config = dict(
    model='multi-label image tagger',
    dataset='telescope images of galaxies (Galaxy Zoo DECaLS)',
    train_examples=44167,
    image_size=64,
    crop_scale_min=0.5,
    horizontal_flip=True,
    cutout=0.4,
    arch='efficientnet_v2',
    norm='batchnorm',
    activation='relu6',
    channel_attention='se',
    padding_mode='replicate',
    drop_path=0.05,
    depths=[4, 4, 4, 4],
    kernel_size=3,
    stem='single',
    expansion=3,
    widths=[16, 32, 64, 128],
    num_labels=24,
    init='torch_default',
    residual_init='none',
    optimizer='soap',
    beta2=0.99,
    lr=0.0034,
    beta1=0.95,
    shampoo_beta=0.95,
    eps=1e-08,
    precondition_frequency=32,
    max_precond_dim=1024,
    merge_dims=True,
    one_sided=True,
    adamw_lr_other_params=0.0013,
    grad_clip=5.0,
    cautious_weight_decay=True,
    steps=12900,
    batch_size=512,
    epochs=149.5,
    lr_schedule='cosine',
    final_lr_fraction=0.01,
    warmup_steps=2580,
    weight_decay=0.02,
    adamw_weight_decay_other_params=0,
)
Rows from block 9, named by matrix and row number. Each number is 500 + 40 x the weight over its row's rms, rounded and kept within 0 to 999. All counts start at 0. Numbers have three digits each. After the name is the row's rms in percent of the matrix's.
# convs0: expand pointwise conv (model.blocks.9.convs.0.weight, 192x64x1x1), inputs 0-63
convs0.0 104:503484494482521433504502454442458465461463562547492490513490486533503473473533552459525503516490485553512571531435535508465468479453522512486605564493600523474501501437579508472537484529565572
convs0.1 108:590569541484426511516521385516522542433579529543501465433476490549457483490497455548488452469470502483523507492488497506486447532511563537469511473584517530517504506506464543500501446439528473
convs0.2 094:477525519546474482525517482566486464451503487438466464499560435553476462506542453478502491456537458554559515436444501502524522428500558519480489549518472481589482476486508463452593527574453535
convs0.3 096:531534415533490534455452499507471478480550508501481521475457460534428473508438488555424515454446503468545474490526469489503534507496506525424554483552561562562503449592455547487482469459549473
convs0.4 095:484496432518512429506523541485476462505513461502572468471485482429450537530359520545502496479453500547493462500511536535602481497500470481541479511532480484501565397537498474498537486457489472
convs0.5 103:446498507540524449562496528470497531454447515567506499485464470557534496441527575428539420435535485537487525508498493461499563451517569449524551462501453481598505462463535499493513531467469465
convs0.6 097:490507488538525533411486506534531437545587458448560494506572496499480507497505477473450468408536521550492515491476499437423507514533503515460456510531504498494505542567590465553493491495410506
convs0.7 103:499463416442489520565480540458455398510486546574451558479460557530518508569508522507501486532486512503469413519454448536480544542483473468519513499411490494489468524430495483502483428510518509
convs0.8 098:446507564472447504469542533428549554489438554459496452553480482478515479592509442541550537506353524514470477522481493496487456529543495539521511493495527572513485468516509524530508525518548514
convs0.9 095:442478489473459460510494509446476491472452498544398499478538411511500499487545507550536440559470477492410519542579509526555543485474523504514478515516426489480484486508471563569518591490476483
convs0.10 104:472452503505464540444522465466538466542494458533462508549418490497492512417524535531542531492497488550492510530434510480572488512490450509480464495510554491489556538512418505549368442557492508
convs0.11 091:471505484512474440468435487527561510498474534492524460507486504475483441430537538471495436452478454515534574489462589543490496560551451538536459531405454481506539456517463484491485504404531472
convs0.12 100:517542488523415508526554451489530501533478453514499523534564534531508477514538577570566530508473429474454461453536496485523539476503525471491507561524509425452463480518522495410540475601475537
convs0.13 097:607482450451462460470515436430492481495463428541488487518500460532522495474504605491467489555537582467555459515511471429533483517508473452488505547512476484501537485466470593477467486468532505
convs0.14 093:505524495503513495496556511512549553568420501464540491525389473472557513451572476554491506470535474453519496458562453536443490530479484486510497516527526445496568475584513481478529581568509506
convs0.15 114:569563537568502514452545468519498467550486423492526513473471427515466522522541549557471465499557517462474560458532524539511518430533460555517483521463560544573468457507478445497505554545448510
convs0.16 099:508511471575484501485490514496521414519428492613477567476483500540508489559514526489500466490562541452490525517427544514525534540467516536570528459473527475483503595493571460489499586514489501
convs0.17 105:491584524467473531457463577482510525530496536485507458525532443511392507589526460546499565503477483433523509464463488537482430551519516461530526580537530525471534480540530535537445477541476494
convs0.18 099:463458460513495558557479424441547402506523405481558470571522508499540511506484518432438494495441547502432519454463467480487472537543478566556478489495460488507512508483516447491499478471450465
convs0.19 098:635419495470488439485495532531484485411518490457575565497439523492422523453493513518480491522525518461458438491474521498573520484530527463487521490519515474470544515481488487498512582503441530
convs0.20 104:517449512521523476566544533530539531427571463470479462432484570502424546521492493505517501459484588532459542445535471514533476576467541458457496531487461457497514475501517475564454437457507452
convs0.21 097:513553552522529477548505496477498486523478448498549516487474485506446493507450531569484552519549474495464422523555478503510506439469456395404495549469515560557511547541520470486596523493522544
convs0.22 090:536572490469529488482532443482513484524537474462508461519491518555457449466500468533525471506434486561546526476447578571469535554440604495498487552516481555522441427440465536468529531504515504
convs0.23 104:441563473483465424438527446500514585500533451498488510439428469508463535483490502477428507476496472487469468508455439526515563462501524463464526451569495546544484502504491549507582453466454439
convs0.24 100:528570421479519472546464462561456471471544469461532515466537470529524565470414479452560516504557532494509532480493490470456441583520492499505472526505451426466513480432519462514477443541526559
convs0.25 098:499444485538463471503495480549469542589490453557520549467452499523501430492547502526450513547515493520401463517520520523503557547606491479414494548455512451515492523486484466508577497519558498
convs0.26 099:502407441535505512579470474455485561514501477471532483531553484497605516507590492531464516530509495447449486527483516517473531462478547478504463539384519568498450476541505524456526549495495498
convs0.27 096:537519473443484507551492487482427525493485518512590482553490578553549558490548490462441498472531477542576549437464503499441537462533506466518454458498516528497509496483533531440486429558563445
convs0.28 104:506514438485479433493553541534504539491448457439469513491506469506460511438483525542482461507558545477480533426505565521539519554489514486482439517553509421414460525449506465502471398519494561
convs0.29 096:558492491474521465466544512536469530416601502519444427495426538497501493492525525512490427549523558485471571509491458511518528498559462512456484458501516497453491453526511520532557469570472594
convs0.30 100:561452485484499482459461469502473476499520550450466540519566472507405429495574548509490566546528563523494411554528531481566525525575520528491468505497460475512528440505494489456502505459571518
convs0.31 096:473526516499504496501452453473404562461553455435483484483488456454533472478478445514534481413563569498541536519484469470543514548495500408579480473480441501463472542496484563527540509544471511
convs0.32 109:436485442492502474514537511479491537468503530510536449392527475484517504464479510485549415503521494598422492510460542462562481519480569466511492484593500523493495585479479459524486493512418491
convs0.33 102:503465508512501467541536463477562506582583518543446423539473451513451530561480536483512531540520553475453525498456563499536519552543424538549530448528501483516460521467488426534493427525514525
convs0.34 101:469437557551497527433509500526494434495459533508470463520545508435476490473496461486481461515623473502506505565454577553524575450548495577531436539510538477488543463469513488484485493493451507
convs0.35 104:513601559489519509499434447462440451391505473440521478552516488471486559492465496531504504515491511521418499549572541444454501499483425439495548500479499464471451479499496518481493466541482555
convs0.36 094:523520480447498468510492485494553512483578528461494479536472523452512525471531414517512475512522519505572472532483451523508546590536405528431469492507510472501543476532438511561539548607556501
convs0.37 102:486522532463458560460482411497461494494494500509462537533526501492487513458554474574511472414575532532524577532530540553497528496507564490523458465504527459478431478516413554465535558465443507
convs0.38 102:548530548573441560473499530507440509474502570508526513509482504537454397516426522501497498450516519476468544481488538573505539482420511495437479440477506496510527472446492529454583515478563541
convs0.39 094:498489470514451486491558494451473520509581500498490475477475473507545458472443526511574413507547492488526539519526483439486449500549504582501414554476523384561530487511526488537522467563524532
convs0.40 099:484541478498447475500561536567550482515523453525460511451507563478505471532462560582564466485436483550513547526481465492449448555455451479445461500516496545465508502499591546554485506551548538
convs0.41 096:451499485438445501514598586495526508574525561593455490530472493481466535476518483543524436496460543527482491501505503479517431462547457492503546491543501469474460508586448485550480569510487474
convs0.42 109:470475503501465575501545508527520585468590531427475486535556544496490475549550442492481476498463557478469475548538467538464479548468516525536456562494585448529542450494533504460518533461438490
convs0.43 104:556450533505482455513518574512519479520512570438529483516479540535506514517529442462468510509527503454510464546472545453497515492531546541453537408514517580508447408531507468532528493528466612
convs0.44 112:528475490511478507497478535529487455417411497481451473569515486499462436519501429581484425452466456606437464496495473483489537495512515542462501524421501463470430461503465522514473527480519534
convs0.45 099:433535521538504483507472477494450523546530446521502477501462457498568513505495550486523435482462542550468548491517635533535457526469503473450533547497485548435507529419463512528451563488561475
convs0.46 105:501479551503442496523492550538536515510517524501557547544450515568538462561507560505526451517445469471498504528439548502575530534505555487504476471438505421485464479383495482544538484533443546
convs0.47 116:528485529458516531454456474543519468484521452485443510458501526525484479461461363515451547408506494434613522526497436566477488522439518475516484497528500495502485534561475535478490466521472486
convs0.48 092:448474452482460495502453479428525486537476548493423497513513465437422559490507462459441518534481429534492475472495545497412557484497493532515481437534480511543489507534442434498514602458496529
convs0.49 107:525448450438476532482535561515443517477464494539501472432486534542526479452493486461469481474490535504505583418491494514501443537465506517501527427473597457504553481533460565528520404522505449
convs0.50 105:529435469505477496462484494500516476582448470504424529442473503510507465466516575495449516512488455489465504539385567493577500558599511515472522473490523449446548511453534482536500497514480551
convs0.51 109:512451400467581498503533505474512554458514434434525423512507506459511489518473556509532484495429501525515493445497479501408453473487559542509502532501562492535542516533494447591551509481496551
convs0.52 094:449476577530553527491474515547546511588479538508480450505550507524448504524503449502545570524454549426480542479456545500496532576563538506465552505475442488458497550481561528518505422493509456
convs0.53 102:506508496547438496489603469519583567553567480513492482515521472478491471414499543515573456524505540470535529527482528497514469445527529490511472526425446486521528522560471564471521486519403481
convs0.54 098:566539457551481467495514477455517527523463490445544469638423487530547449500536487500480587457557502502479540481454522519548526500484532533471472477462523445538529465553486522524508486543535568
convs0.55 104:626514503487404485553519457528543509455481543500555555549463530525543461499488562509495553449487507539564535486417480501513538495532531558520547429486526483489539469479504520448510524472488548
convs0.56 104:485516474498523430470451486519513499534543441418515489403494519517519500573461529517491581443462443561489515462430508570475531496514530519513405470528502549479500513514483582453486467494546493
convs0.57 093:574540522493491497466487485554507435504477512485467516504481532490412551507497545473485550511524447403467588508505513538525528477525541533505518490485597479582509572547559489475441472492441530
convs0.58 112:554468481524467547524494521469555466508533486521537521513419555434493441508561544550484487417426504507499494471464563502548455538443515505470503454444567489529501506492506550522577504421491556
convs0.59 108:492478428494515516514491532521473357580491436512494463508509501527506495474504444514467479541491491461469536551516557526506509457470461561509439482490499538432559407502552429529516476469535493
convs0.60 095:520518525503519515515515448524457486544462416562482495433380467461503468495542552492464449573521498447451549522486518521445438534484491504526497418465509548486469497564469493447550545480518527
convs0.61 103:423562529470512492570465508501557456508452492507561507588514480473506421450521539472500522474520549520611447460506508505463539478520486464506565501458439483507586462431474488517496505520506530
convs0.62 110:558569431565568528486524518489443533511493542468572486486489542495533476429531409532466537448509493444535531477450453475491516490480495485478465463546560503488519434534512454515536473467531588
convs0.63 107:471479413540545544534506484545485483533537525511521470533525414535545544585520544566560502528471495477497443427482490483507482481529548498506549516538552538536531384458463495490512469532484554
convs0.64 091:558456486490470474540498558511536576487455500509432520491496545508512468501544535578484531544456484427449498424473509482488556555435583471473461476479501424505464530497474559550486458565494479
convs0.65 094:438477521484451525531551539446562529442573526507496511492449527448573472483542500541538424526506475499517475557497439477485479592471572505450425514424488433513527502514543480517486467492505515
convs0.66 105:451476454482472498475460526530498548536530516518529533468572519475468509485453493462506494504513575506542394512538467476536441543559474453454540519617553541557558437479466525448490490490510487
convs0.67 108:534525464507488492448495479531481516560580529496501380422498536488496477426462496514543384497476558508502487492436482525494516530545455488474498532438496516494454512537445515571439538508512527
convs0.68 092:527508534546519463517468582492498473535486431541457473446491465545534436513513552481559484561504480400440489486445509430502463423525535453509535484497522441545489530493545506448513542555494444
convs0.69 102:571485511568522526542448440517528444477485499398518525564452504472497531540491518424573537501491515506439484529501565454504494565543477526464465431554500531491489469478475414460501500490503551
convs0.70 096:560552527491512565552548537548443526534420501509461524504452509529581508490585566552505538520483481474457550478489484513482555472508532445526452476468513532487473499493515434525383505490461515
convs0.71 103:444498522426501452585478542436530557472423463509446517462516502478522523519511561497439522548544467428460509472513450489518471493537463494490473450554557495501489459523467447511481413564543525
convs0.72 101:542475507524493474525484419451466507540421504458558502479502520534523456456480536527429554499495522465493534445378529508435565468586537473522488441467537454474529469485502470492472493486514562
convs0.73 104:478418545579553490547527547528537517505527447461498509470473525502541536513502445487406487566511496487504576504472547451437522488448453541466484523523498585550484545506471418518520504536542475
convs0.74 101:503518579469553471542481557538491487530441460484444539505509577484459475620569547503457510573516489430495475501554512480515511538528492523507475544488476518469485517474474422494505592489526539
convs0.75 097:456486473524506431532565523534568524527448558477493514511535533513468505522533465559498532540467528450480447477458419519460531479593506510495570450504485487489544441440468455537533403482469488
convs0.76 112:476474516434521407525408422515535483458391493491491480500513548503519512446539436518488517464478508529542470538503467508402515449457436545536505494460543520505469495479543434483496513539485525
convs0.77 097:518543447505508478423500514494554494485535498411517484443500493483521464489494549531464503442440523556505515494494515481546484563499494514429546571517489569517560501466566519446471522455533622
convs0.78 100:411484484528489495501492477441497542479454445471585508550466459543508417479531481482508514526480476425412503566457507539557512505489492560501490488551485442532573457486542505561518548461455516
convs0.79 097:501521477500505433498506416475519502522518510442555449532448450521480437400434497467542496530491452494464496473458473473464500585506490521514526524433497436522499478586482427549458467458487457
convs0.80 092:458488519505521473512562635460562564513424570560456465450473504475520462500534490527536511559512497448496511465520489510492554480484504467444497552528564561477474500538527533509464448506464446
convs0.81 095:518508568493571549509512507523554463492494513535544529513498525468511592529505473442363457536477530472532493443518512499445499490554469498447494465511446479464529547554531495511476440418462528
convs0.82 095:556533546537508397538532513558508463548450494481518515542467550567471497512516534535508535576530438436526476513553493528422528422548504471527467452530499446477528531449548445482528511502529516
convs0.83 091:425505494544513463521468480497439475445528517438436437545477555484538425474484538489562491481520493520552532545559472471492469437595442506527465514493532537444458455471505471510489492564442471
convs0.84 102:502488518557451404475565511501491508552521518538505452432448551523473547457476546497548505503486497480563506575468567458521476500497557499550508572502517500515460526500489529538388532567540489
convs0.85 092:447468451539428492551521476475482457496451519510506531486544498527506550457445536481611530540506515522471520457513478488492531403477525523515424537428426519500496406555472523486472540475495468
convs0.86 099:500545473519476520502414446534528518484501482423490447529456469530526489500547456522509562440439563524494563418506431507480522517525501555513442505418495477459478485526450497482441458438561528
convs0.87 109:485451495499502522551527540517470446457489449537537459481566517540462548534524455550496491520507522591503498555473499493599497416526503618494518482542446488555523552468551524507455528522528496
convs0.88 106:481470532473549426525427475492454488501516542649488467529523504572461520490494538478532520565483532500557499548486517492517446431491488448514568563517546463478423477496496476493472513513533484
convs0.89 095:414536507555525503450434492544545417501564532478494482435583482447507456504433424525440511483499455513511511482519456505499500534434469508504470547468457422497492441562516522487528459506525510
convs0.90 103:466461518467436463493534494416565512547463552538546486534471440486558585531466464494466525549560510501530521514452549491485512530537498498444530457416488521520452542497484456544509604496519489
convs0.91 091:487528446480514499545543559538406487484462512499499499443558480499419503513458475544405490475476484542501494507506574543542506461490490489428526489596495524488454528484462502433481594464533496
convs0.92 105:496473552459550463467512606446516511448517494482482529448538515531529524491534531528513465608518564528503572506540535503467471499506534575497551528472413546445442452510533511522535499469528469
convs0.93 106:455516469431463413567446520533533488533546509527426501476497511476531478501547501552547461488560540570496515525481493552550511402554532524454536491446461477492535411451497498522517510521460521
convs0.94 092:493443485461519461474543449514434531537492517525440483564518458529492484505508439522529403473452502533557523495481544500537508471448448559499525504527576510542487517491522527541368453472516452
convs0.95 099:497508500518478496511474546486525567465466555525503485551506575538568473418530558465506513479505468472434598530467485482526488530492432436563489509438565458459535571530472553474476511545500523
convs0.96 092:492496579487551454498560504481499486539511599518501429475513551487471487521532565503503512450454552465510427455522443512494549436575449517420504521538525526486445472585538530475483497477516491
convs0.97 110:562479483485526450491535475492535418559484433504482526415554546459492473442440564551489472527512526559450507483488484463459552473593489530543452511520469473508467490535487520568471481509499578
convs0.98 114:563578506566487474534544480489491423527483530407416563484532514552506516418522495535567505519493500465505483556459498473515522454505442426561515485490496465488429456470509544521482488545518481
convs0.99 104:517538535432472499519526535513482517529407473547474417460497493438493470550541549505526526543453505439510529461492466525549429556481538554415444501501544553552541487539511518493439506458464480
convs0.100 098:520530507490501552485519456475464480514384517563511515470448455508494511562462497486513536555506465454382538540506482568479514569512551460484510410537573523485495474543480532455504508517453505
convs0.101 101:496530547422492504461521470497572542518418538542409552494426555492519547530497507459439562496447554506468580520497525492527508525498475550527501466527473478495535510510488488597435500463528475
convs0.102 106:561566478502536533488512462493446499514594500446542511490545477508476491531568545533428576507498525477572488487505475462515476482466510523478417451501503551535430428497486452454482506502513596
convs0.103 102:473535488559512505479494578483513556519498567520472541528460495531543459487511513494460453463597478606507473474444507440494530486485513471437534440526459577513540458485500485553550553527537443
convs0.104 092:571453482533536482498507418472470464541459470543539460425540503475478563536531526476562441539446445485499530442487548505490444509451491513574555452485519498471536519481518474457515435507506588
convs0.105 103:485470430470581522535575571500548529463487458443460491536495484480455454571546436533458506531501496490538449515454508505477512509501497523513531444531548501571453506500457443542521516585512579
convs0.106 104:479516548417478410494555481529498510434475508510407507505525448512503474539534565480524445484594434499470475464548491509464513506459528500480447527460479517499523539402509495411491511465485520
convs0.107 100:551476481445496526485543452501485429494507506524534483484455523500463401461459491479516454473490453492496551431444607509498512580480483477457576445462463513550513457504539528585474520463502494
convs0.108 103:573523485532548537488516491610472461514512437479524504456502477503544519495513524498450508504475478479530519439443484511524453562448495460502518524470492512472468584456503578549502504453481634
convs0.109 103:535555466437490502507514500480506477491401544444518510586499448503553513527483449545486508494511508438551498472484494503494485532561484448511521523443482493431424490454486482512517583623525476
convs0.110 100:513555578501540555513499421455513485471551502499536514545472448539471498471475561490447526418404498505471520465495465495465590429571411479493490474491454488459492504454503459490508460512504500
convs0.111 102:436481421547516447539476494528508526598579548536507500437556475488579531503497399502487525463513488546520528504498450541524471475484526488503475475536447540546446484557476503436520488460460532
convs0.112 106:488469484531496544476463397481458502516521483453497496476514469555469455540531486455503582590490467445533516514470499516479555512553621524474453537570528469483481507528510560505560435488482500
convs0.113 103:478486464557555484493434472488494510492493526473606416494492454489459474475448465521527504513489520454518482497527502523612448488433507477407526522546471537497469437441487528526474491502466417
convs0.114 096:489493438592499470564468519465471519431470553541485508429485505466541536533479517502498530437474470474492489506516511387575496393479554546512471481488461505496550547502467561507455464509515487
convs0.115 094:536507494449505431476499489453430490534510443476551479540509492537473542465482476486433430494423436525396539491475494558529499474462538560469470507567437485483444489511478467433499521474560504
convs0.116 103:422537522499456490514504523431500533536497543570500447486455559443478504455486505502492504537531530488490499553416488488577411528493528492483553495548488485499458521453440536594468567522490565
convs0.117 109:450501489485415501487563533580437502462485537509410540542467494521470563570487516467504537558533518503582535477480555508536511458436522524495460490507529496483401438512578505501496503508506497
convs0.118 101:451553463528519454535479567537496525510535452437503486484530495501508554569401552541467508532446515497471523484504523518501547438584408409498496527504468521441474521476527493550494497541493444
convs0.119 081:496543536528521562441489495479590511573463546499529469424534509513540517539528555500523546466507501434490547442450449485547508494502568477553542553462549522548505514523508583546424481508502481
convs0.120 101:466516513469470481551452542495467536511435491471555496522548429542528442510524577441536433481525457527468512491493562510515512469476519505553558405471467539515531458495542523435528584555475472
convs0.121 107:469512541520464529516552442516554555560440531562497472491517472585484463434464459527500529497459470500393483488521487574510492481516504508446500555461472616478502454557481489482520499537510534
convs0.122 095:515498479495556491556500558439561501498502549529448456502546491454555471443551538509512456507531476483516490459512488564570487522586561480466482552444481424513545453501524522576496528499572445
convs0.123 097:476482436552476467484478484506528464448453458460448529494583458563462489521518478479516529478533489463497544422527490473419563482452519485418487510477554485519535488519529471386559519537536521
convs0.124 094:477460480501424533462509455492499547518477474555454507474567455487512542570556506512525562567465498505416507527529563487543519519497527497535445581548500529572444518528528550515459573539506536
convs0.125 110:517512528559506474508485465455600467473455512472548536499465503561541497513488502479427530524471485462475457449408535507484397538483444480538560444521545486450471501533512550482520521578460525
convs0.126 102:513520456528502510528510511420497509451505555528521480520563427473596477486487473454422467532522515488496565490489553559462463503463469401454444473470509525473536538533486445419443516479505488
convs0.127 100:442556500468512469534526510469519490524478524553469495539585467466516444529508560515548498477503423556388527523490486556456557479521558513545463493531481516511486485459523529463471538483538613
convs0.128 097:431409552456444524489521531426498496467554458544512509478437548493497518487466534463533425474520501503467437500457575563570534493543490466486527447495488477494527557463473438510500477570511541
convs0.129 104:471484450502470476492467484529500467549461555499492522508499508450520565611491441417531476496477435583522463537440479448513449508528477563510547505516510529494444466472509516528579527550541566
convs0.130 098:475455556476468496572576547464500535518590461561558511552491529528473458496458500466501511541521475485518460435520519505528542436506489470450493445527507479573571497499473557439454482504571452
convs0.131 100:506468517503425475522533509510506483475438497450526467557488500523490561470482455516557499540524536412430461579495461465515437559495536515476420488467442544544554536518499535503514528489456596
convs0.132 105:597586590535570512504477493472555531538507486517470518535459461468482544535545503477454488505466560526560490553523476560504565473510454546554534459454509494551497535470450490514516522470426491
convs0.133 096:508521431444515400497475512556543442447470456476473506472535535512547529495502450498460511569553488498497503504427572544483556518562448529434535451459495476427472491439523543466504503466525477
convs0.134 093:511598454456496467476511572559514559461479465489458443436529492475462523502540443510560496569485559496531517473560484534468501503523504496515488509473406430528463484510468520484520559478417450
convs0.135 113:510564509561519510526510562506531566494483469561561504494509433498513547530485502518492421452579473478513509555528504528503548459495497512484458569548537559533544518505413549448544542460452435
convs0.136 097:534468534523442487542506529491521460480434463520498486482525565511463481522563522527473428542481510513487548547561526487489449498451489546533549458477501546607486460487460446446511383449479512
convs0.137 095:484499479587471494532514545447501479428479459469544475517443462445514558508453474430463522572551547571501529503475519495556558468561496496440461463470483470516491543436487439538476546445486490
convs0.138 108:523522486464490524515561505467539487474497538493514482453434462536423436554490495513533558568510456367458516501473545519485500529554508493476452472519542464415504472427465524465468525437504512
convs0.139 097:503533490492521449523526477481496446469504534467523458583581439505460480520566531486498430460524434568533493469546471468498507434496493521532588455482528456559503429493467488436566531476494538
convs0.140 100:502516525487520465457527489560432553486518492445500555480503535514476445477441473491473477468494437519479520471449535458499560572448523511446557517545560491545469460486457464584506606446530465
convs0.141 099:420486486450444435526462411485450514497501510457515477440437484437495504516545486424545521485505532477572524497455475532475503518491458483514488503433479462489426484522476494456507556555551408
convs0.142 099:528496444480482544435571457483448541542513498524485475453507532498586521505442466490512501466456492483423472509471497573480451498572433462480518532497444618459567521481516513496488541490545510
convs0.143 092:418527533551514505481429412489514475513518504526504497515530407480535494420419498476445459468575483555522461476501583526521484510518470526439490535499461505490460468568453525499456485533526552
convs0.144 101:509485511493481392466533489564477535447574600519519477497537543475504478512552507489546483486504462467513564558441486514528515516477491476446565422556463527451473414482567532496528508502504496
convs0.145 093:553592508569415436530508536536565427509482526493476463493497469532498413461488518539459561544489451549511490475537504525472516449577536426536532481526515482500490536475480507455505428482511506
convs0.146 102:496472445503441430510488540443598543451534411437529488505494489531504430455539494444520511521451507521507579515460499466429549525506484506493418498515446493510528514466543441467560495479513497
convs0.147 091:542511500531526491419553504498518507490473538467521489640455523559513495510482572488536487494458534569578503551478502478512510563512477506507527470525466530435525452495573486550448413513518504
convs0.148 088:486465505490436535453527498429514551529500515514520524481462433474567557452486436531456450530583511482486529553470543458527493584541445456481469449543492492496556524515508532507462598460485470
convs0.149 089:454530570520491526449494474547432470520450516536531494502567435532488501568527524474475504482381446505463531495483517513490503511496599532501476551487508551495587509530485520487512508416536564
convs0.150 092:431548497480519515562464522458530543524540487536507507496437436450493458510520541444483469480573513407431443487514441483489434496501484488459516527522489427503512474606476538523541552545488490
convs0.151 096:570537482487464521528466535452471439488534426490491451570565508457509448505441422509475530471454460459567440549542512483491525544521474474445465576505546479508500464527491510498594497473476468
convs0.152 103:504408499490454566523514570541520445421525510427522505499483539500489501498498492432475509529506544538479434530474491581454413545485512429497524498510600510535471462502469507483570501541506500
convs0.153 096:475527467497463538482530487544453529514513469542474558462412489466466525536586499523441432467521484452527457477511448461428441484516478510523579409465515534553536543494494542492524457471507438
convs0.154 109:496509486543507551460540555559473558545515523523473558486507467451491457511486477564450478485560445535504444463534497414517533550493541421493512471489497495585522481450588506566506521504557451
convs0.155 101:509507559551553549458463436479473598477507532533485485482541431497476500512518463495454467456569493591477546511496463478521561468558479515412491536467429480463508449550465511485532529509457536
convs0.156 102:613499477479446558513547496556480513446466397494431432495481508517518481465535489415525427521536462525508486485482461533449534542441531468460512528491505496488518452474535494429499478461457467
convs0.157 098:482486568484496452492493552485479549503575527499505484515540439456475563532490453501489505476572434434449495474585490551599538490501485427503470472582493506550542532482536483530510570497478496
convs0.158 094:549453538553467445492488480477559509525526519544503494387481495493515468532507491484511535476475439449431495482471547493618488512551516481445481482506519517432527527453595453541454481503545523
convs0.159 094:528532492484531475544574481439532531413513508490528507492454521438544486486457449440461484545620452509532468502503497498494412497485506432400539464487492449479456529479482526525503554494498517
convs0.160 099:551479530510561521500551484475528537513590504508564470533449454464485450539573429483576528485510505472531430515449440472537552519506471488471518460505496527532588540496455500525568484539449534
convs0.161 105:508536472536424508592473477545451537440554475541441509539520525511552473538498529511512530530486477508466498455504511464561475538522530464543450477513471484552481504437550396538481455595467484
convs0.162 098:512450526522459446527580464445483493501448514496507552537521596548507463442470535541539519468574511538529460581530518498459463499472519533506554437530530536467488430475497551575474489523460534
convs0.163 097:464504437468503529468570475512455516515564580511569442487466556455533495510547511506496504571477552454423508547462507491520517483515401472453530462569544535492496443511481457490454470534452526
convs0.164 101:554471521507487504500529517459571486461489499540536468439518444468475500497562466540481451626531504496496570474475507428472555506475516442511555455456510455571462568482476429462483502499469527
convs0.165 095:497496468563482436495536479390449468431514426527522530473473499443504531486473561541464461565506476524485505571565504527551557490460483522446399568482456505483506525484478500500501504529534478
convs0.166 094:440526492616511467512522451507541538503515483479417447516503497453492519523413528485490530501515529575462568445542491485570490540500466437478459585539538463483517564486508470486497486545477537
convs0.167 100:446518566471424521479458494454496488461562457507570545475539481450470436510524563548482497467471511555492475473500474567520566486534489532551524465451447402486491505499524507419497571483475476
convs0.168 104:420509517518490489496495589527486442455457468454489552429468527472544523431389498494510492513420506549479548508475531536594502474452465517497463555485449514493466476486500521530474425486479505
convs0.169 103:505522500501522478461485510480532515450496551516555509484431581461601493471458546466531476498513475517425514475443493548452489544421482456567472542506557469447550510449538474457484425518446491
convs0.170 099:569489479496525421522557571465485486421484507515470445459537516498465505465518545441498522483525477519500496492546454466568506403468533530500476414493433519487453523521580522549519530554499557
convs0.171 107:422499469441478491548528522437527566505564502534435527457536499512441555571503506436492535532459542566509556486561476488440505467466584525491523527521507540540463503469525475551479557463537514
convs0.172 106:458436462470502553571451506554559470520471533524511484518525486558500510530536483521533500451406550542446466492496459497441511438490520518487492523458463542461552520493477586536571403528509485
convs0.173 104:506576464476441446496483504530486518448477493529504492492443590532460538556472549429537471481491489498539458464504416518510453530504463517514525501481587495445547463548525497465591447520486568
convs0.174 102:495473528475459590480568501493462564516512529572534549515497484539525504453558501541457431502503426469529469496423549530504527552544449454442495583486509484473514522589547472520532497512498533
convs0.175 092:517433510533412504431418509438531554498513572508487421490545527489529505511439511519507458457465482488462486541422500527537516464518460480497489523518430478528481504566504591506475534571516471
convs0.176 093:483517531539563561536514456537445440582498504464508561611538522517519492520593518513515522556536499502467487529542515504525520447540523533540399527499528554525514433477521457462493517499466516
convs0.177 094:499564540498441488502506521474495488490566536534503523513546471493475424491519547510597481437581439495539535425520592500511550507515552438460505526513438520489546463466533527441556523506524486
convs0.178 098:548537442475508506434446508478448487523503406512495510424509511452490504571544471443449530512479536440507527468527551514460495523509515563525559543431461496513474550456492454475421469450548455
convs0.179 094:467496479473519542534483349446489483521454457536511531468477483450517470502519474441496496541507457508495592473498405490503487527494524570572559494429539483554493492454498505461499452511482488
convs0.180 098:447554466517513433517509527545482562463418422461470523544470472550453522445448586521515512480546549555515550497532470454514497558462468436502492488555479501552523508541486509513445439475452505
convs0.181 093:550476440480487504530506533455454550428492505430501481511560543480480447510489536470443501528475452517573520462471486509531527538492527500482531468564528560488506448579545543546529579597525458
convs0.182 096:503537570497494520451489469476524475586580484461464558455499459548499511498506437492476512447430552521532495479587474484454569519490547482518487436549454450511469535539483586518459517509443507
convs0.183 098:445527595555558531535467453471512541487491440515479554572455484509503491473554506480495543491524550499506539514432546563492541484506595488494487451438528515506427505491425544483475539512482564
convs0.184 091:540561488487483467504485523450523514551506518435526454554428505488470550548461434499509465487525483530481447530479461546559489509560408498553547545503520442546487478458455430563471542538445467
convs0.185 103:474608567401487473458524548544491456504485515517450444514512487510507546536548461486513513521535479537503573478549550492472535509482502436486520431475431429475512488453569467439488537471484510
convs0.186 092:456504544531479539499550496472495547555550435515543537459490476531448486527511534508428491537484509432515444576504509516440501476540471427527504451541435550568508514507498525467543589467482423
convs0.187 086:535532546526448469495482468482562535468490471485495481404557494553493480497499510495482553481478508468495489417429488504555498482462457489494547457429491510500499574509483578399514486477553405
convs0.188 104:516520499499458509520526494523481556576478523465462578451526461502493499544483559511498521568441473444564509487473550535555530592504452461533476532508574534436561554515515519496495493499446415
convs0.189 104:492525451502506468540460545532508527522481535463493463555546460497553601527534518475528518492526524527480499424505640538478530495481589437462543473469480556464525532460525472481539467534468488